{"model": "multi-label image tagger", "dataset": "regions of photos with short descriptions (Visual Genome)", "train_examples": 203450, "image_size": 48, "crop_scale_min": 0.7, "horizontal_flip": true, "translate": 0.12, "arch": "convnext", "isotropic": false, "norm": "layernorm", "activation": "silu", "mlp_ratio": 3, "layer_scale_init": 0.1, "inner_norm": false, "patch_size": [2, 2], "depths": [2, 2, 6, 2], "widths": [64, 128, 256, 512], "kernel_size": 7, "num_labels": 300, "init": "torch_default", "residual_init": "zero_last", "optimizer": "muon", "muon_scale": "original", "lr": 0.034, "momentum": 0.98, "nesterov": true, "orthogonalizer": "newton_schulz_5", "adamw_lr_other_params": 0.0016, "steps": 6600, "batch_size": 256, "epochs": 8.3, "lr_schedule": "cosine", "final_lr_fraction": 0.05, "warmup_steps": 330, "weight_decay": 0.03, "adamw_weight_decay_other_params": 0}
Rows from block 3 of a small multi-label image tagger, named by matrix and row number. Rows with one number belong to one neuron. Each number is 500 + 50 x the weight over its row's rms, rounded and kept within 0 to 999. All counts start at 0. Numbers have three digits each.
After each neuron's rows are labels from the 100 images, of 14848, where the neuron reaches its highest value: "colour at peak" is the nearest of a few named colours to the mean colour under the peak. Only what is clearly more common there than usual is listed. The data: regions of photos with short descriptions (Visual Genome).
# fc1: MLP up (model.blocks.3.mlp.fc1.weight, 384x128), inputs 0-63
# fc2: MLP down (model.blocks.3.mlp.fc2.weight, 128x384, transposed), outputs 0-63

fc1.64:451546475507506455474481530595461486500567550621459520547513472498443510504486483545453472525533487463428484421552480576511478478508581458614492457446529464587477502470516504481450574519588495
fc2.64:389570553459436542532473548521507456551526499498442400584489543441548494462458520512520594443574537511522461480457458503539423535543500533506385333434447534411540518467594508436471432405482530
colour at peak: white; pink

fc1.335:517469490520558501475436512450491563490589432527460515482597495436525474470461630523518517444502432401531506490508477552421522470514556500551439548559455479483537486475500555515438594593503486
fc2.335:557528622443467544490432591459484566417528505429493618543503514526540489499512482435550536509509382506624474528538456482582521459558500426440477430469496559472502509508538587493479545446444422
colour at peak: brown

fc1.297:421554522532450522424533502496477487534498484464549491499414547482403474488460543596586524531628431562469555541513431594568387440441488511646569448542481522520441511529498467508535477524485501
fc2.297:450451632475411499517460457424485505430540563501529547391527553561496537601490517486609565554481548489513534521489519479612535530528458437500446510529577529539530471502449489506487515438433471
colour at peak: white; pink

fc1.337:490483503469509545532542495552479476466515566643475411467571531411545441518443535571517516558515463511396406492462512517495469458482512457643456429500564548529505532480491520496506538552517517
fc2.337:513464570496520539482458534513545517527541469412455408572481538524448467563500605422484478442399507489417491531509404559491504511537558489433482480522514501535494491454528486574478463477441476
colour at peak: white

fc1.254:568504394470488544590523556466474510555581464551478547509508451500456563521470447470489505545506483514510594546498631568431449578472470479494493615487510513524492492516514565488599517556453386
fc2.254:521431485400679457513489652497451474564497478523434476472471483502498478521505503534423507508631537479468440495556671475562478490413545494530505508584546433459514526494506443425462514512513487
colour at peak: brown

fc1.279:479528485468465540529454499493482507561402576502456459533530422546506517476486439475613503452558529411517563488570510599494415473435596437499593538526542502510523500471506546512537449498555580
fc2.279:525418442496478447553493521529489457471481548519494516506402498463555428490495440472487450553530495399454588548496509437457558557579476449585443490497457526502530555454534520532595626511525474
colour at peak: brown

fc1.308:496507427526435522514424616609473559502417478508539506528472497463522441481572413506503384450539488515512509577499513582460571456507497547559543459510435518455584481551500467422472504540479467
fc2.308:543526486534577500496576516519553498530488457445503585507471544587514473405461433475444514489443478612610523469423542464436517456555461591387467510481421525560540489472521433497482600474496445
colour at peak: pink

fc1.218:457501549473485481491504521474448515592512523472544513395608499490523549499467512542538544431553509499522486458553542576533592520542500537505550548518410549499318504524464520487466419517484509
fc2.218:518534507552450564504514450398481605481463463518500490462544521452565464509483480595473451488484519575389528596433545541496480478509493459544589521442497615468485541490522471457501539488523476
colour at peak: grey

fc1.40:570505472490469433503484470503453532565557486535435479504553508452562521550516447472522465518565548594416576320522437504509592467575493492584553533501535558494519520553397493499431501575488496
fc2.40:485420478493440497567505432550477405454548546472546440546415430533548530530519459575426544539541565499553589552463487569517495459617549556439397519475520506546549544459445462454496462473501558
colour at peak: grey

fc1.55:567401368597471536598510437524498472578428493537485527561445508498582461433539565441494479580484486489529524636470463525511489458470530461551456489547565497427486498528470510466462492559441544
fc2.55:470533508537463475362489486513498476588484514590540478427522465520581417477541406493586497473482531437509532430462463486442519480511546457520519590472518543543497414473515405526562508522465469
colour at peak: pink

fc1.210:534479465524484407565463575579474466606480427540634509483498483512445436505525517415561535478494371520500494533542493544492435501493455478483488451558451550518525518521458467482495573536488453
fc2.210:522422502559506469465565621525498513441539576560463517474481522590537421401407418602557511450518565500487483447475449579466558553481609447440472410441525456473558486511532547559440532535477517
colour at peak: white

fc1.109:470584472551535513391493525434538574462474524442505572511594486488556506526470538463455537513511518408358554453493520531612546506607554405545467510481543447528581489528516677531439503561514392
fc2.109:532501544480480471541537479487522560447509506535395508438410484510498538423557484570540510518479446492615509487544510475436415506522482460551477534520513443442509477524412578465483477531526450
colour at peak: brown

fc1.212:486510464571419543543444543575374470548508465528501540557542543477589434499546533554483517562505505515534517533501572478561531556505542497545505441468414397332510483549513510450478439495528576
fc2.212:573554538543440540403530478543536485546442542471477560496445440460533527465424498477597469485503436466538516467534495463568546488469475616499478456560531518487507487496512436515470546435450477
colour at peak: white; pink

fc1.92:450445600466494442533503548515565528538495524523445422377489436536484504381470493443428530516524557491624440464454532480468512502498493467502413465584537545488476518456516513376494531498536530
fc2.92:460589448433536530478436502511454508442523581525460535621489347484552525512504473442427468456558510491546415524459547464544471513536421545497512506526559543497520489430427564437513447527514398
colour at peak: grey

fc1.103:511505516523517446462457466550555560501584562549472506521526476489500519546573524501472473494484558419562630466533523517526549557437495505401560496630499554489551541551490517546436419508575476
fc2.103:462468474471458470485464389442503649511535506364508529610497445465525449459508555483454569550553554512563543462405535450501494506545544545456560513526479512554495481482502457473469591495471518
colour at peak: brown